Rows from block 4 of the fusion encoder of a small model that answers yes/no questions on an image's attributes, named by matrix and row number. Rows with one number belong to one neuron. Each number is 200 + 40 x the weight over its row's rms, rounded and kept within 0 to 999. All counts start at 0.
After each neuron's rows are labels from the 100 texts, of 14976, where the neuron reaches its highest value: "fires on" is the input token at the peak. Only what is clearly more common there than usual is listed. The data: regions of photos with short descriptions (Visual Genome). In brackets: how many of the 100, against the usual share in percent.
# fc1: MLP up (fusion_encoder.blocks.4.mlp.fc1.weight, 1152x192), inputs 0-63
# fc2: MLP down (fusion_encoder.blocks.4.mlp.fc2.weight, 192x1152, transposed), outputs 0-63

fc1.381,189,205,172,111,212,155,182,231,102,151,226,167,202,229,217,228,228,236,234,212,231,162,230,187,226,240,235,283,194,165,199,146,180,207,203,220,188,190,184,169,172,202,191,269,198,262,200,317,159,191,187,223,153,270,232,207,206,221,228,172,197,237,230,206
fc2.381,265,201,215,171,177,201,173,168,265,170,159,155,186,184,239,259,236,221,253,167,229,184,135,200,144,217,209,162,191,202,268,240,200,213,235,154,240,239,215,170,231,173,318,217,224,213,233,166,217,199,144,211,186,191,203,218,283,258,140,247,147,199,277,152
fires on: "water" (18 vs 0.7); "table" (9 vs 1.1); "bed" (8 vs 0.4)

fc1.727,166,251,177,246,301,274,188,233,270,158,160,248,116,195,214,211,299,167,202,162,174,184,228,158,269,173,226,205,198,218,230,205,202,131,186,221,144,164,199,254,246,193,224,211,232,234,208,143,169,173,155,143,215,169,175,214,171,229,191,148,190,141,231,234
fc2.727,191,186,185,165,128,183,144,223,128,222,161,218,271,219,170,243,71,258,191,216,214,178,195,233,141,264,150,121,206,177,247,198,192,244,251,182,259,218,254,170,190,241,164,192,171,182,186,163,190,161,170,184,215,246,295,182,161,228,189,232,237,236,213,146
fires on: "black" (37 vs 3.2); "woman" (12 vs 1.6); "wearing" (11 vs 2); "man" (8 vs 3.5)

fc1.710,234,169,181,153,139,132,229,202,236,151,143,209,171,187,230,196,202,247,200,233,235,195,204,192,157,156,187,193,191,200,235,189,249,150,173,130,128,207,179,229,243,165,283,184,169,205,166,208,140,182,172,162,184,164,204,170,139,296,225,191,216,189,210,240
fc2.710,231,227,238,173,214,197,244,228,261,180,196,224,269,139,158,220,290,202,180,201,164,212,157,217,192,195,142,214,176,238,183,229,174,122,248,229,188,228,305,216,197,185,193,217,240,186,197,240,185,156,186,133,200,160,248,191,188,77,247,205,178,259,214,190
fires on: "clock" (25 vs 0.5); "sign" (18 vs 0.9); "building" (11 vs 0.9); "tower" (8 vs 0.2)

fc1.718,198,226,269,195,224,222,146,230,163,188,154,210,224,206,217,217,312,274,197,130,186,236,225,219,227,204,193,172,97,272,250,177,188,243,180,117,171,186,205,185,254,214,196,256,254,174,188,196,220,230,255,147,217,194,211,164,199,240,219,194,240,158,209,191
fc2.718,216,181,127,198,206,173,209,178,199,186,173,150,201,140,241,195,179,205,237,196,167,191,227,147,143,151,212,237,231,163,179,211,175,184,263,277,215,257,208,164,86,216,240,206,122,264,203,144,198,193,218,226,256,99,129,218,259,231,206,233,157,227,133,149
fires on: "sandwich" (26 vs 0.1); "clock" (18 vs 0.5); "pizza" (14 vs 0.4); "cheese" (7 vs 0.1)

fc1.93,195,186,241,175,150,223,176,219,229,185,150,161,194,228,253,213,256,216,171,132,182,186,229,227,231,176,183,252,200,151,264,166,166,242,212,179,221,126,160,185,222,149,180,197,240,132,159,218,181,216,239,158,139,299,149,255,174,171,212,289,228,244,182,279
fc2.93,208,247,162,181,287,257,163,182,174,137,219,217,253,99,171,231,202,187,239,212,228,199,191,157,230,272,189,82,178,234,226,282,197,175,186,139,217,211,258,164,153,215,266,172,164,158,282,191,169,176,186,220,320,161,264,174,207,236,216,302,162,201,206,137
fires on: "clock" (23 vs 0.5); "screen" (14 vs 0.2); "pizza" (11 vs 0.4); "laptop" (9 vs 0.3)

fc1.1,213,173,158,207,247,216,173,203,145,219,168,155,186,227,195,189,234,218,266,178,265,194,214,137,154,244,172,204,213,214,188,182,310,219,220,220,137,133,257,226,178,197,210,178,301,259,262,196,216,173,232,228,195,189,243,259,174,110,151,197,248,186,210,255
fc2.1,206,271,235,251,210,196,222,182,244,182,182,275,198,211,266,220,138,178,219,263,190,244,233,306,198,211,196,179,166,180,211,204,268,275,207,158,263,150,168,245,203,208,244,266,176,154,114,205,242,195,237,198,228,154,167,196,112,193,194,214,179,226,190,185
fires on: "blue" (34 vs 2.2); "green" (33 vs 2)

fc1.245,275,154,194,203,219,220,152,212,234,202,157,176,151,203,233,212,132,183,188,176,161,221,296,219,178,230,181,247,183,198,174,243,298,132,137,218,228,235,181,223,106,163,174,241,219,141,205,252,247,219,185,145,197,204,185,223,228,185,239,186,218,224,138,205
fc2.245,206,168,218,205,146,193,326,260,192,144,144,222,194,193,205,131,305,215,159,265,189,213,165,198,265,204,235,243,226,167,160,168,178,248,189,177,191,203,207,122,194,111,214,191,215,207,142,167,216,238,176,141,204,206,266,154,225,215,111,240,217,188,223,197
fires on: "player" (30 vs 0.3); "bird" (15 vs 0.3); "baseball" (13 vs 0.2); "frisbee" (7 vs 0.1)

fc1.95,219,141,231,216,214,186,201,225,225,220,167,200,180,249,179,210,132,192,212,213,202,157,188,171,192,176,154,204,188,214,217,216,178,163,192,244,239,120,149,187,221,250,229,144,234,197,206,278,249,156,249,226,178,222,196,121,174,201,263,204,192,258,210,140
fc2.95,227,230,188,194,202,273,133,208,193,210,171,152,255,139,241,187,216,183,207,168,97,193,194,220,194,223,234,196,171,179,239,103,232,188,219,212,175,192,199,173,86,167,201,217,195,253,183,216,221,191,152,260,229,237,198,281,119,213,214,150,280,195,218,179
fires on: "player" (11 vs 0.3); "cat" (8 vs 0.6); "clock" (7 vs 0.5); "people" (7 vs 0.5)

fc1.398,162,228,302,235,109,227,238,225,213,168,217,197,220,195,237,168,210,225,162,227,229,172,210,177,189,253,224,206,170,187,203,216,153,222,164,149,230,221,282,101,212,177,168,285,241,163,108,190,235,222,189,184,241,249,223,163,239,217,196,159,283,260,176,178
fc2.398,187,237,119,157,134,191,191,212,203,254,268,180,211,245,160,197,154,200,173,167,202,226,209,208,265,274,193,163,162,220,194,167,147,137,250,216,262,243,189,215,197,183,206,127,225,271,207,264,185,236,152,208,249,181,233,240,238,223,194,168,115,212,213,183
fires on: "hot" (36 vs 0.2); "pizza" (20 vs 0.4); "broccoli" (15 vs 0.2)

fc1.702,304,246,196,188,235,194,169,166,202,259,186,160,234,215,243,211,190,212,246,266,186,168,245,223,275,168,201,170,160,200,130,175,221,175,205,138,121,223,280,266,173,180,122,245,193,198,263,208,151,185,137,198,228,252,144,229,266,208,234,215,222,255,263,205
fc2.702,250,181,242,222,193,191,217,175,162,160,212,204,195,206,138,183,149,196,234,172,172,206,227,176,183,218,131,182,221,245,267,216,218,308,150,260,186,241,223,113,172,170,127,170,140,162,141,167,215,212,228,196,233,175,147,196,157,178,223,269,183,237,152,81
fires on: "black" (56 vs 3.2); "tire" (7 vs 0.2)

fc1.103,268,211,101,227,259,238,210,147,248,150,202,226,224,204,159,232,189,220,171,134,196,157,140,189,213,111,163,181,172,184,149,185,208,192,234,182,237,257,187,240,228,136,222,155,164,153,230,147,229,156,226,208,188,156,240,264,183,137,146,239,194,206,135,203
fc2.103,229,221,245,232,200,153,142,156,232,193,246,240,132,271,214,220,203,209,220,150,185,173,146,189,238,212,204,192,223,247,161,184,218,222,129,156,272,241,193,214,185,272,170,210,210,258,182,228,180,184,236,123,215,271,265,184,172,221,184,175,179,168,136,220
fires on: "broccoli" (44 vs 0.2); "pizza" (25 vs 0.4); "bananas" (9 vs 0.1); "green" (7 vs 2)

fc1.566,189,227,241,164,206,209,180,210,169,158,233,203,164,189,191,154,228,170,205,206,117,190,260,190,177,226,255,202,240,207,144,245,243,235,254,201,186,165,197,250,208,200,208,193,293,206,150,218,197,241,220,233,215,191,214,197,198,264,208,212,229,266,256,204
fc2.566,207,231,180,135,127,192,250,271,241,246,188,46,189,187,194,207,186,246,243,266,199,225,160,232,180,209,252,126,309,213,181,148,179,217,191,161,172,177,278,202,234,162,222,164,190,181,132,133,228,198,227,124,200,225,191,217,248,240,212,204,160,226,158,217
fires on: "broccoli" (27 vs 0.2); "green" (18 vs 2); "bananas" (11 vs 0.1); "sandwich" (8 vs 0.1)

fc1.31,226,217,133,178,196,247,159,269,248,142,113,184,252,188,296,167,193,264,214,221,279,175,199,245,270,201,247,223,145,292,222,198,258,165,235,275,247,217,194,180,175,183,202,271,172,207,159,160,205,175,197,178,205,220,202,262,180,250,256,257,187,162,210,130
fc2.31,216,217,228,204,135,179,244,150,167,206,229,314,151,156,235,231,148,143,216,137,218,198,240,220,115,197,172,176,263,187,192,174,210,243,175,215,282,158,210,179,160,202,209,244,232,267,195,228,197,176,220,106,166,249,119,151,232,137,150,234,192,173,157,199
fires on: "blue" (53 vs 2.2); "bus" (17 vs 0.7); "motorcycle" (7 vs 0.4)

fc1.493,234,247,234,111,192,236,227,231,152,264,169,237,221,206,140,245,262,237,192,192,209,197,160,155,162,284,188,207,198,212,225,192,219,151,286,227,172,157,185,218,234,201,217,138,231,199,232,236,194,174,279,270,149,209,269,188,215,180,228,191,302,242,238,211
fc2.493,170,218,172,178,257,164,227,216,190,171,294,160,219,205,203,131,162,213,325,201,214,185,224,241,188,192,183,192,155,145,221,263,251,253,119,146,170,208,210,157,258,198,198,213,119,217,178,172,222,246,227,178,164,206,171,171,205,200,193,197,132,182,219,191
fires on: "hot" (29 vs 0.2); "hair" (23 vs 0.5); "smiling" (8 vs 0.1); "pink" (8 vs 0.4)

fc1.514,176,207,187,224,219,153,140,170,175,173,211,154,199,180,133,195,152,271,186,217,202,200,265,174,147,215,270,234,141,287,213,246,199,174,174,170,151,205,118,144,183,159,141,312,166,199,205,226,230,150,207,169,188,220,192,240,257,202,184,130,114,280,236,193
fc2.514,230,234,178,223,228,109,166,247,304,185,126,151,153,215,283,188,284,191,208,225,176,168,208,188,205,199,171,221,234,147,201,172,245,212,234,224,236,223,235,225,206,152,175,147,199,232,159,210,217,196,180,187,189,162,213,166,216,232,156,222,209,207,220,242
fires on: "person" (41 vs 1.1); "two" (23 vs 1); "sitting" (16 vs 0.7)

fc1.55,141,147,186,159,151,186,142,198,193,234,182,261,173,197,216,208,165,189,227,171,195,189,146,82,204,279,197,290,244,157,214,224,181,140,240,197,215,199,163,244,280,248,179,194,203,253,176,282,162,273,167,147,155,265,183,208,221,213,167,154,215,217,201,145
fc2.55,195,174,158,175,208,200,208,226,281,158,184,127,154,183,154,208,307,278,249,155,193,216,215,282,195,199,177,191,210,210,231,186,208,237,202,138,121,164,166,175,163,177,194,257,254,211,257,162,231,161,203,258,134,182,220,206,220,145,239,277,184,288,180,230
fires on: "blue" (16 vs 2.2); "computer" (9 vs 0.3); "bus" (9 vs 0.7); "laptop" (7 vs 0.3)

fc1.128,230,190,280,217,239,180,220,214,137,200,223,164,236,196,290,187,249,180,193,111,181,141,270,229,204,196,170,206,222,147,260,202,156,245,158,192,200,258,203,237,201,136,215,212,220,204,247,173,168,132,204,166,179,171,138,227,189,195,269,121,174,182,144,240
fc2.128,195,125,173,230,190,188,184,221,203,144,110,225,167,197,141,183,203,187,232,220,178,132,164,148,187,281,247,221,223,237,212,229,247,188,177,175,125,182,192,171,224,253,165,199,212,202,196,187,175,249,165,207,212,132,229,189,170,255,186,365,202,217,240,189
fires on: "black" (79 vs 3.2); "wearing" (11 vs 2)

fc1.8,183,130,187,130,201,233,179,206,140,221,277,199,258,182,250,208,248,232,188,159,213,192,235,159,173,176,145,155,187,182,143,191,137,156,196,239,168,208,252,210,201,176,213,197,173,209,174,179,171,260,245,229,207,293,279,271,175,221,209,223,104,216,151,252
fc2.8,241,163,199,233,151,194,159,147,220,205,42,161,155,185,166,207,184,163,173,230,147,233,189,210,193,194,279,253,202,258,155,208,189,176,181,207,275,192,111,190,152,174,178,198,179,203,170,166,195,207,234,152,186,213,145,230,221,251,201,211,313,204,199,187
fires on: "person" (26 vs 1.1); "standing" (22 vs 0.6); "people" (17 vs 0.5); "air" (7 vs 0.2)

fc1.446,175,209,227,122,194,234,167,252,148,86,279,182,208,236,165,139,186,122,233,188,180,174,187,217,230,219,189,218,197,245,198,256,193,169,230,146,123,177,133,197,195,165,179,265,198,222,196,145,182,259,210,172,229,172,185,124,189,202,220,183,244,160,246,143
fc2.446,224,140,193,187,166,228,218,270,186,208,153,239,167,211,245,201,220,231,214,222,166,255,240,192,213,247,182,236,229,206,166,178,218,191,124,285,214,166,297,158,284,178,251,167,139,229,228,167,257,194,177,259,137,225,169,251,182,164,262,89,164,207,191,246
fires on: "water" (11 vs 0.7); "plane" (7 vs 0.4)

fc1.203,227,133,179,146,185,174,238,189,357,202,200,183,222,223,211,205,214,190,244,209,221,147,172,188,204,197,202,196,213,266,210,194,198,114,168,202,184,157,186,271,195,184,138,271,119,186,200,218,216,263,259,197,191,244,280,185,219,183,161,207,193,206,158,195
fc2.203,213,213,202,184,255,206,179,140,136,199,204,149,122,207,212,199,235,188,246,254,200,230,210,223,176,142,175,154,125,148,210,233,156,242,129,134,249,203,188,188,200,177,271,102,225,211,183,123,208,215,227,241,132,139,229,160,191,179,211,227,308,220,207,256
fires on: "player" (19 vs 0.3); "sheep" (16 vs 0.3)

fc1.112,148,192,271,280,182,216,197,146,203,234,183,152,162,197,190,191,144,185,202,222,160,187,208,148,188,271,193,212,197,172,150,189,234,192,223,165,234,202,233,200,195,315,254,148,196,184,155,257,140,173,248,201,215,215,271,219,238,267,250,151,284,215,165,211
fc2.112,210,228,157,194,200,168,228,172,310,201,270,149,273,248,177,215,194,209,206,197,165,194,126,259,267,256,196,198,160,216,251,188,289,208,207,222,180,195,193,182,211,175,179,261,186,128,153,189,169,210,202,215,195,214,129,130,239,117,214,171,148,175,162,221
fires on: "broccoli" (13 vs 0.2); "plate" (9 vs 0.8); "bananas" (8 vs 0.1); "sauce" (8 vs 0.2)

fc1.486,217,186,185,225,204,232,156,197,146,216,208,200,215,199,129,192,179,136,206,166,168,212,158,246,210,169,148,140,294,225,159,126,80,194,166,176,264,224,186,173,168,251,214,204,148,184,193,169,250,145,186,218,191,143,194,212,196,217,170,145,162,223,258,266
fc2.486,221,178,185,207,200,242,207,240,124,196,202,176,176,215,237,200,295,227,167,243,172,168,164,157,144,218,196,253,189,258,186,195,274,136,221,154,189,175,247,207,234,148,257,175,310,188,161,241,201,210,169,246,196,155,162,162,231,191,224,188,218,143,277,176
fires on: "broccoli" (34 vs 0.2); "shirt" (20 vs 1.3); "jeans" (11 vs 0.2); "toilet" (8 vs 0.4)

fc1.172,133,146,217,202,222,284,224,201,259,158,180,167,211,234,180,178,235,222,156,179,268,192,224,190,172,226,243,188,162,155,238,226,239,252,151,233,198,205,135,208,74,143,229,155,140,211,237,255,194,201,200,255,179,128,248,91,229,182,190,239,132,260,182,194
fc2.172,220,254,160,225,185,180,141,103,154,170,184,239,156,203,169,185,198,175,210,214,234,200,206,206,230,203,258,162,242,221,198,194,149,272,192,127,197,189,213,188,256,218,196,189,203,189,157,190,225,215,209,229,205,135,200,149,227,225,176,201,231,200,259,187
fires on: "person" (61 vs 1.1); "man" (29 vs 3.5); "woman" (9 vs 1.6)

fc1.334,258,155,166,257,135,171,242,179,221,242,187,197,183,303,219,197,145,255,170,165,252,260,166,226,185,205,237,213,199,187,147,205,146,223,253,260,165,226,199,236,180,189,235,256,217,287,205,158,212,212,118,226,182,189,241,204,175,172,226,209,193,264,220,269
fc2.334,215,218,196,133,188,145,223,117,223,213,165,174,183,179,174,231,291,126,165,228,162,242,230,182,278,171,180,218,194,161,189,245,192,234,173,165,185,182,209,198,218,224,219,254,203,177,162,158,253,185,157,212,165,113,149,218,276,223,178,216,187,185,116,154
fires on: "person" (66 vs 1.1); "woman" (17 vs 1.6); "girl" (7 vs 0.6); "child" (7 vs 0.2)

fc1.747,185,267,181,176,170,129,193,230,160,245,196,134,185,264,241,239,209,256,210,182,234,223,252,260,270,160,160,182,175,250,172,232,221,199,152,241,173,271,148,106,289,208,203,212,227,256,116,183,147,184,195,205,187,240,282,223,206,158,195,190,132,177,196,200
fc2.747,219,138,162,209,158,241,186,187,252,224,234,276,224,215,102,185,156,205,208,221,203,252,188,196,226,205,250,219,188,215,292,252,162,190,184,266,169,258,239,233,250,163,250,186,204,229,161,225,271,224,94,241,161,218,235,172,237,147,196,202,208,264,233,171
fires on: "person" (19 vs 1.1); "holding" (12 vs 0.6); "plane" (8 vs 0.4); "woman" (8 vs 1.6)

fc1.418,187,229,172,173,176,237,184,185,192,161,161,161,77,215,189,179,233,210,198,202,244,185,229,185,158,246,188,117,208,240,223,197,186,239,173,173,196,230,155,221,182,251,287,254,135,248,216,202,278,213,236,212,174,232,220,162,279,178,181,202,188,231,231,202
fc2.418,227,215,250,234,228,196,181,94,205,265,245,196,202,199,212,212,175,132,232,182,209,144,149,195,205,196,163,227,225,198,187,211,222,187,172,248,194,144,204,189,216,147,107,121,276,207,235,147,178,184,199,212,103,248,197,195,171,262,167,200,153,233,181,304
fires on: "broccoli" (20 vs 0.2); "zebra" (14 vs 0.4); "man" (8 vs 3.5); "hair" (7 vs 0.5)

fc1.450,150,219,164,217,204,191,198,270,178,170,287,168,228,179,317,195,249,114,217,234,270,218,171,107,131,246,205,199,193,156,216,111,163,230,120,219,158,243,211,210,243,217,121,165,280,170,231,166,132,255,199,161,187,242,238,252,223,199,227,207,274,185,177,275
fc2.450,176,151,207,212,242,149,188,201,230,231,221,199,130,209,113,243,112,226,262,190,152,204,218,201,227,223,167,115,177,274,212,354,228,241,180,165,186,185,190,183,202,187,214,193,178,232,192,176,191,208,187,140,147,188,193,239,206,196,170,219,178,214,178,214
fires on: "black" (11 vs 3.2); "clock" (9 vs 0.5); "sitting" (8 vs 0.7); "woman" (8 vs 1.6)

fc1.742,125,259,181,256,292,185,203,260,112,231,165,155,183,208,229,199,272,190,227,176,146,206,263,142,191,226,137,176,208,250,212,143,204,252,166,136,273,174,144,201,239,216,241,267,109,197,305,178,220,189,229,169,195,163,187,177,282,266,178,183,168,182,158,146
fc2.742,227,213,151,195,217,220,136,193,300,181,264,277,315,187,211,147,173,200,134,186,251,193,192,199,176,194,201,157,228,180,254,221,156,250,225,174,239,265,205,236,148,243,134,155,210,181,241,215,180,228,194,174,180,153,240,170,174,215,211,304,183,186,298,197
fires on: "black" (56 vs 3.2); "cell" (15 vs 0.1); "blue" (15 vs 2.2); "grey" (7 vs 0.5)

fc1.638,191,130,212,155,227,248,189,214,204,173,188,215,161,256,144,220,219,157,206,199,192,184,177,165,192,249,179,185,194,145,274,176,186,157,175,186,246,249,202,205,188,231,191,250,126,159,160,229,231,231,221,239,203,183,164,296,206,246,212,260,202,222,144,171
fc2.638,206,305,201,208,208,188,204,212,167,170,114,135,234,181,241,232,176,188,220,118,151,172,202,230,213,207,217,180,184,190,211,268,226,179,198,221,216,164,164,244,231,84,279,204,209,236,199,221,209,128,296,159,243,242,179,200,216,189,271,151,239,186,256,229
fires on: "blue" (24 vs 2.2); "vase" (21 vs 0.2)

fc1.279,155,162,210,161,140,245,131,161,230,156,173,180,220,161,294,236,234,153,200,176,211,206,216,164,224,198,215,208,168,152,257,148,224,261,193,207,195,235,202,229,190,159,207,197,238,199,177,215,189,193,180,182,182,272,299,212,191,216,170,263,231,128,131,246
fc2.279,173,267,160,161,198,230,176,139,182,226,175,264,168,270,129,243,229,294,172,187,195,217,157,190,171,215,171,187,216,231,192,254,240,156,230,150,271,208,218,204,162,243,260,183,179,196,248,259,244,169,201,180,149,150,147,202,249,260,210,220,189,206,256,212
fires on: "clock" (54 vs 0.5); "window" (18 vs 0.6); "green" (10 vs 2)

fc1.141,232,220,213,212,162,160,168,175,169,183,139,203,225,224,227,170,219,162,194,206,107,95,158,214,167,249,251,229,241,210,216,237,258,260,166,227,196,219,205,211,174,203,199,198,168,200,146,169,204,221,237,173,230,141,166,168,261,228,186,181,192,240,200,283
fc2.141,239,255,141,237,199,265,255,185,197,202,211,175,165,187,149,217,185,199,240,236,244,186,217,209,155,204,141,170,272,223,155,184,192,249,204,278,143,234,263,226,197,250,228,239,180,150,198,212,207,238,179,220,171,224,221,148,230,281,179,219,155,174,142,133
fires on: "sandwich" (20 vs 0.1); "pizza" (16 vs 0.4); "slice" (12 vs 0.1); "cheese" (11 vs 0.1)

fc1.407,158,193,227,231,183,169,220,203,170,188,161,275,170,220,150,169,259,199,238,217,152,152,250,212,295,288,223,183,270,106,106,255,175,166,213,242,213,210,120,220,231,172,194,250,258,178,170,180,151,262,255,176,187,233,247,225,251,233,230,217,182,232,207,108
fc2.407,215,232,204,192,251,231,185,165,230,221,203,111,231,183,205,196,174,199,261,212,275,200,180,219,203,184,175,93,111,243,184,218,160,214,184,214,159,210,247,252,204,258,231,133,223,92,197,171,150,169,259,231,164,185,210,147,204,152,235,213,203,153,152,136
fires on: "broccoli" (39 vs 0.2); "cheese" (11 vs 0.1); "plate" (11 vs 0.8); "green" (9 vs 2)

fc1.693,207,141,147,196,173,199,263,182,261,276,271,160,209,244,198,176,129,226,254,142,185,221,88,108,188,237,201,237,168,139,223,217,122,214,127,225,278,205,135,246,182,150,144,164,210,168,202,199,168,222,260,241,179,185,200,153,253,274,226,205,214,220,231,168
fc2.693,199,215,197,196,288,196,174,181,203,175,197,127,240,221,158,193,239,192,149,237,159,263,270,242,203,160,229,137,107,214,186,212,173,182,171,186,175,290,199,166,228,182,263,165,167,151,177,177,175,133,201,102,179,206,223,210,191,232,231,208,192,232,127,220
fires on: "player" (21 vs 0.3); "zebra" (11 vs 0.4); "baseball" (8 vs 0.2); "shirt" (8 vs 1.3)

fc1.589,203,179,111,195,182,192,153,202,160,232,196,226,187,208,209,182,154,242,180,230,205,162,204,165,231,139,195,179,228,93,191,201,249,214,228,181,220,211,173,161,138,123,236,224,185,247,194,226,222,153,190,257,191,197,297,159,216,266,176,207,249,199,204,190
fc2.589,202,281,294,190,243,206,226,190,170,190,229,186,247,182,148,237,163,180,206,167,193,262,237,210,170,246,164,150,210,323,236,157,210,181,146,246,191,197,276,208,242,262,179,134,204,194,222,170,198,235,207,120,178,224,153,198,257,157,217,102,175,212,166,150
fires on: "snow" (32 vs 0.6); "surfboard" (8 vs 0.2); "skis" (7 vs 0.1); "pants" (7 vs 0.5)

fc1.760,218,131,201,186,125,213,206,150,126,171,168,164,215,198,179,181,217,157,204,201,191,229,215,242,181,168,107,206,197,203,226,170,247,230,233,226,130,142,138,251,182,158,218,208,175,252,156,246,236,182,186,181,138,293,174,325,138,247,211,244,240,245,184,238
fc2.760,194,241,201,179,181,262,172,83,210,178,184,213,260,228,198,241,145,193,176,150,211,201,252,171,216,206,197,127,247,229,160,212,214,97,163,242,244,198,224,107,153,206,188,184,212,161,231,215,245,187,180,293,247,148,183,160,146,195,206,253,146,225,276,218
fires on: "hot" (17 vs 0.2); "sandwich" (11 vs 0.1); "glass" (7 vs 0.4)

fc1.269,184,124,294,217,201,177,210,247,183,196,250,231,198,155,191,172,224,257,211,198,205,231,222,166,166,179,190,166,238,201,235,184,146,291,208,157,242,234,174,170,211,180,159,209,111,286,240,175,166,183,169,217,195,142,237,220,153,236,106,270,93,201,168,226
fc2.269,189,261,126,205,232,269,207,196,236,239,207,88,160,247,191,165,151,220,283,265,182,205,165,198,218,193,196,169,174,182,140,162,151,181,94,153,159,216,199,201,229,177,198,159,213,230,177,215,161,211,192,190,229,178,251,149,198,257,136,256,250,182,123,204
fires on: "snow" (29 vs 0.6); "vase" (29 vs 0.2); "tree" (9 vs 0.9)

fc1.436,173,208,212,175,297,203,164,222,192,253,153,195,178,183,191,210,164,226,231,150,181,173,229,180,215,252,138,134,114,214,200,150,190,220,151,208,182,223,270,256,231,135,203,258,216,183,168,188,134,225,234,114,202,103,228,194,207,233,182,270,220,170,267,154
fc2.436,245,184,181,215,187,198,222,208,186,130,172,184,223,226,207,183,197,180,243,191,158,190,152,204,212,177,254,205,212,233,171,163,184,214,222,347,169,204,152,164,184,254,223,195,165,231,243,197,189,156,240,242,209,177,183,199,122,263,234,262,203,198,195,216
fires on: "clock" (22 vs 0.5); "zebra" (11 vs 0.4); "tire" (9 vs 0.2); "motorcycle" (9 vs 0.4)

fc1.722,214,175,145,191,147,153,289,181,271,222,216,188,173,251,192,214,272,207,153,185,253,222,249,151,207,222,185,223,212,169,257,214,251,171,234,125,203,117,141,211,233,134,131,171,140,137,244,204,183,235,210,169,209,220,115,178,182,187,242,205,169,210,204,171
fc2.722,204,273,253,186,170,101,156,217,145,196,246,157,190,168,240,186,133,172,64,213,190,188,203,200,255,179,188,226,199,170,228,212,200,198,225,258,190,188,242,205,215,195,197,219,176,221,212,232,258,229,234,306,219,161,268,309,217,183,153,155,157,193,220,206
fires on: "hot" (25 vs 0.2); "sitting" (23 vs 0.7); "pizza" (11 vs 0.4); "brown" (11 vs 1.7)

fc1.491,211,129,207,273,278,207,171,155,160,183,223,214,203,147,114,198,211,208,171,213,214,211,245,185,183,205,201,177,170,276,245,245,195,187,170,197,221,169,234,238,187,131,242,222,185,164,239,150,190,135,195,208,211,258,190,248,232,214,191,150,210,217,273,245
fc2.491,207,253,193,228,137,187,227,204,179,184,118,206,238,242,243,174,197,231,217,158,193,291,167,235,216,197,203,187,243,183,204,198,225,218,228,238,189,172,151,175,241,215,200,135,222,189,155,171,259,200,196,113,183,176,213,207,219,188,256,197,238,234,203,225
fires on: "blue" (25 vs 2.2); "black" (12 vs 3.2); "woman" (10 vs 1.6); "player" (10 vs 0.3)

fc1.19,170,188,283,176,217,184,161,173,251,157,184,202,192,251,190,168,169,154,231,127,150,254,205,192,243,208,147,227,227,222,303,179,179,223,157,210,199,179,236,226,214,158,261,199,214,246,296,211,220,164,182,338,259,227,195,274,233,324,227,101,250,157,274,227
fc2.19,195,283,163,199,179,173,227,219,238,179,207,197,184,208,213,162,217,174,206,175,234,238,167,193,216,182,162,229,192,217,269,213,189,201,253,220,211,128,153,194,196,270,205,192,231,133,133,250,221,246,189,256,176,142,165,181,246,164,165,271,223,214,225,185
fires on: "blue" (67 vs 2.2); "broccoli" (8 vs 0.2)

fc1.606,212,182,162,206,123,135,218,247,157,149,224,171,223,250,138,203,247,246,107,222,206,189,130,195,174,154,182,176,180,121,154,249,151,151,214,205,236,176,164,228,220,184,223,220,78,218,185,139,165,252,217,207,189,138,213,155,204,208,161,99,192,197,205,136
fc2.606,183,192,176,240,162,188,183,267,304,140,134,250,153,154,164,247,185,231,156,199,125,206,187,183,228,191,173,293,214,233,183,160,278,182,214,245,206,229,203,234,191,211,259,220,228,236,174,218,229,163,218,138,172,255,269,248,211,213,266,200,235,116,181,242
fires on: "clock" (15 vs 0.5); "window" (12 vs 0.6); "bus" (8 vs 0.7); "building" (7 vs 0.9)

fc1.666,124,174,226,192,253,264,214,194,226,166,219,221,140,201,213,191,218,193,158,198,233,202,198,148,228,220,214,261,169,275,139,233,201,166,252,183,225,253,233,220,213,263,220,184,193,194,207,162,156,243,162,182,234,159,232,256,199,195,286,98,211,250,155,177
fc2.666,236,223,217,213,181,166,183,226,239,160,258,173,311,184,137,233,133,173,145,237,167,158,221,206,166,196,203,127,226,106,187,190,227,213,170,195,121,255,173,180,168,132,158,198,185,177,157,155,233,185,223,190,127,271,164,214,95,182,228,162,188,207,246,191
fires on: "blue" (40 vs 2.2); "screen" (8 vs 0.2); "racket" (7 vs 0.1)

fc1.204,175,212,171,160,168,269,245,207,241,227,179,249,185,165,282,206,178,138,223,150,205,218,201,246,236,239,233,238,218,161,194,175,184,134,152,270,229,189,158,221,195,177,250,178,207,175,233,276,206,229,201,201,199,184,179,129,187,244,263,192,216,262,196,152
fc2.204,196,250,244,206,273,217,183,237,150,208,203,135,267,194,252,254,220,213,274,179,161,226,246,231,146,184,169,157,159,239,136,169,200,181,203,179,179,201,226,180,169,164,219,209,241,261,223,241,208,196,131,101,168,221,255,221,142,210,191,140,235,223,191,232
fires on: "player" (19 vs 0.3); "plate" (12 vs 0.8); "racket" (8 vs 0.1)

fc1.500,192,178,217,141,189,113,228,99,151,182,183,214,155,213,242,163,156,172,194,158,216,197,213,205,184,202,215,245,142,225,193,200,148,179,244,249,208,244,223,229,174,206,131,242,207,151,168,172,196,113,181,197,276,187,190,213,154,178,107,232,185,166,215,177
fc2.500,222,212,188,204,215,183,149,243,234,160,179,189,274,167,162,236,201,180,172,252,118,170,148,126,194,167,197,198,178,162,189,224,297,187,122,184,290,144,193,233,184,175,143,178,258,175,261,177,187,199,276,207,237,219,281,185,175,190,264,259,230,229,172,180
fires on: "broccoli" (42 vs 0.2); "trees" (12 vs 0.7); "motorcycle" (8 vs 0.4); "tree" (7 vs 0.9)

fc1.323,149,239,190,238,191,241,196,172,127,216,184,202,232,188,156,207,251,174,212,165,220,139,167,145,249,224,233,226,131,154,198,227,173,184,223,225,219,214,190,179,242,187,157,198,262,237,213,197,176,187,145,233,135,275,163,157,210,210,158,204,244,201,190,237
fc2.323,216,176,232,280,227,193,181,219,234,205,274,206,200,203,204,220,177,310,240,217,243,163,205,251,190,221,171,208,188,214,206,177,194,295,150,230,230,237,256,210,265,300,195,181,176,179,293,171,165,244,203,152,238,151,225,197,231,158,211,198,168,219,252,149
fires on: "black" (11 vs 3.2); "wearing" (10 vs 2); "man" (10 vs 3.5); "zebra" (10 vs 0.4)

fc1.529,193,253,243,248,205,167,214,217,237,217,193,197,182,202,222,214,176,177,219,213,223,154,117,232,187,210,216,256,175,145,255,140,178,206,161,180,148,176,174,223,218,199,149,209,180,190,170,202,266,225,164,257,264,186,206,195,256,232,239,217,189,218,216,200
fc2.529,173,159,182,229,161,181,221,248,205,238,203,233,228,198,253,249,213,214,221,200,205,199,269,157,133,172,145,220,200,212,204,253,135,231,213,200,234,182,243,196,166,163,244,151,122,208,227,184,201,183,169,172,132,222,174,213,149,210,134,266,145,221,152,248
fires on: "clock" (29 vs 0.5); "tree" (8 vs 0.9); "sky" (7 vs 0.7)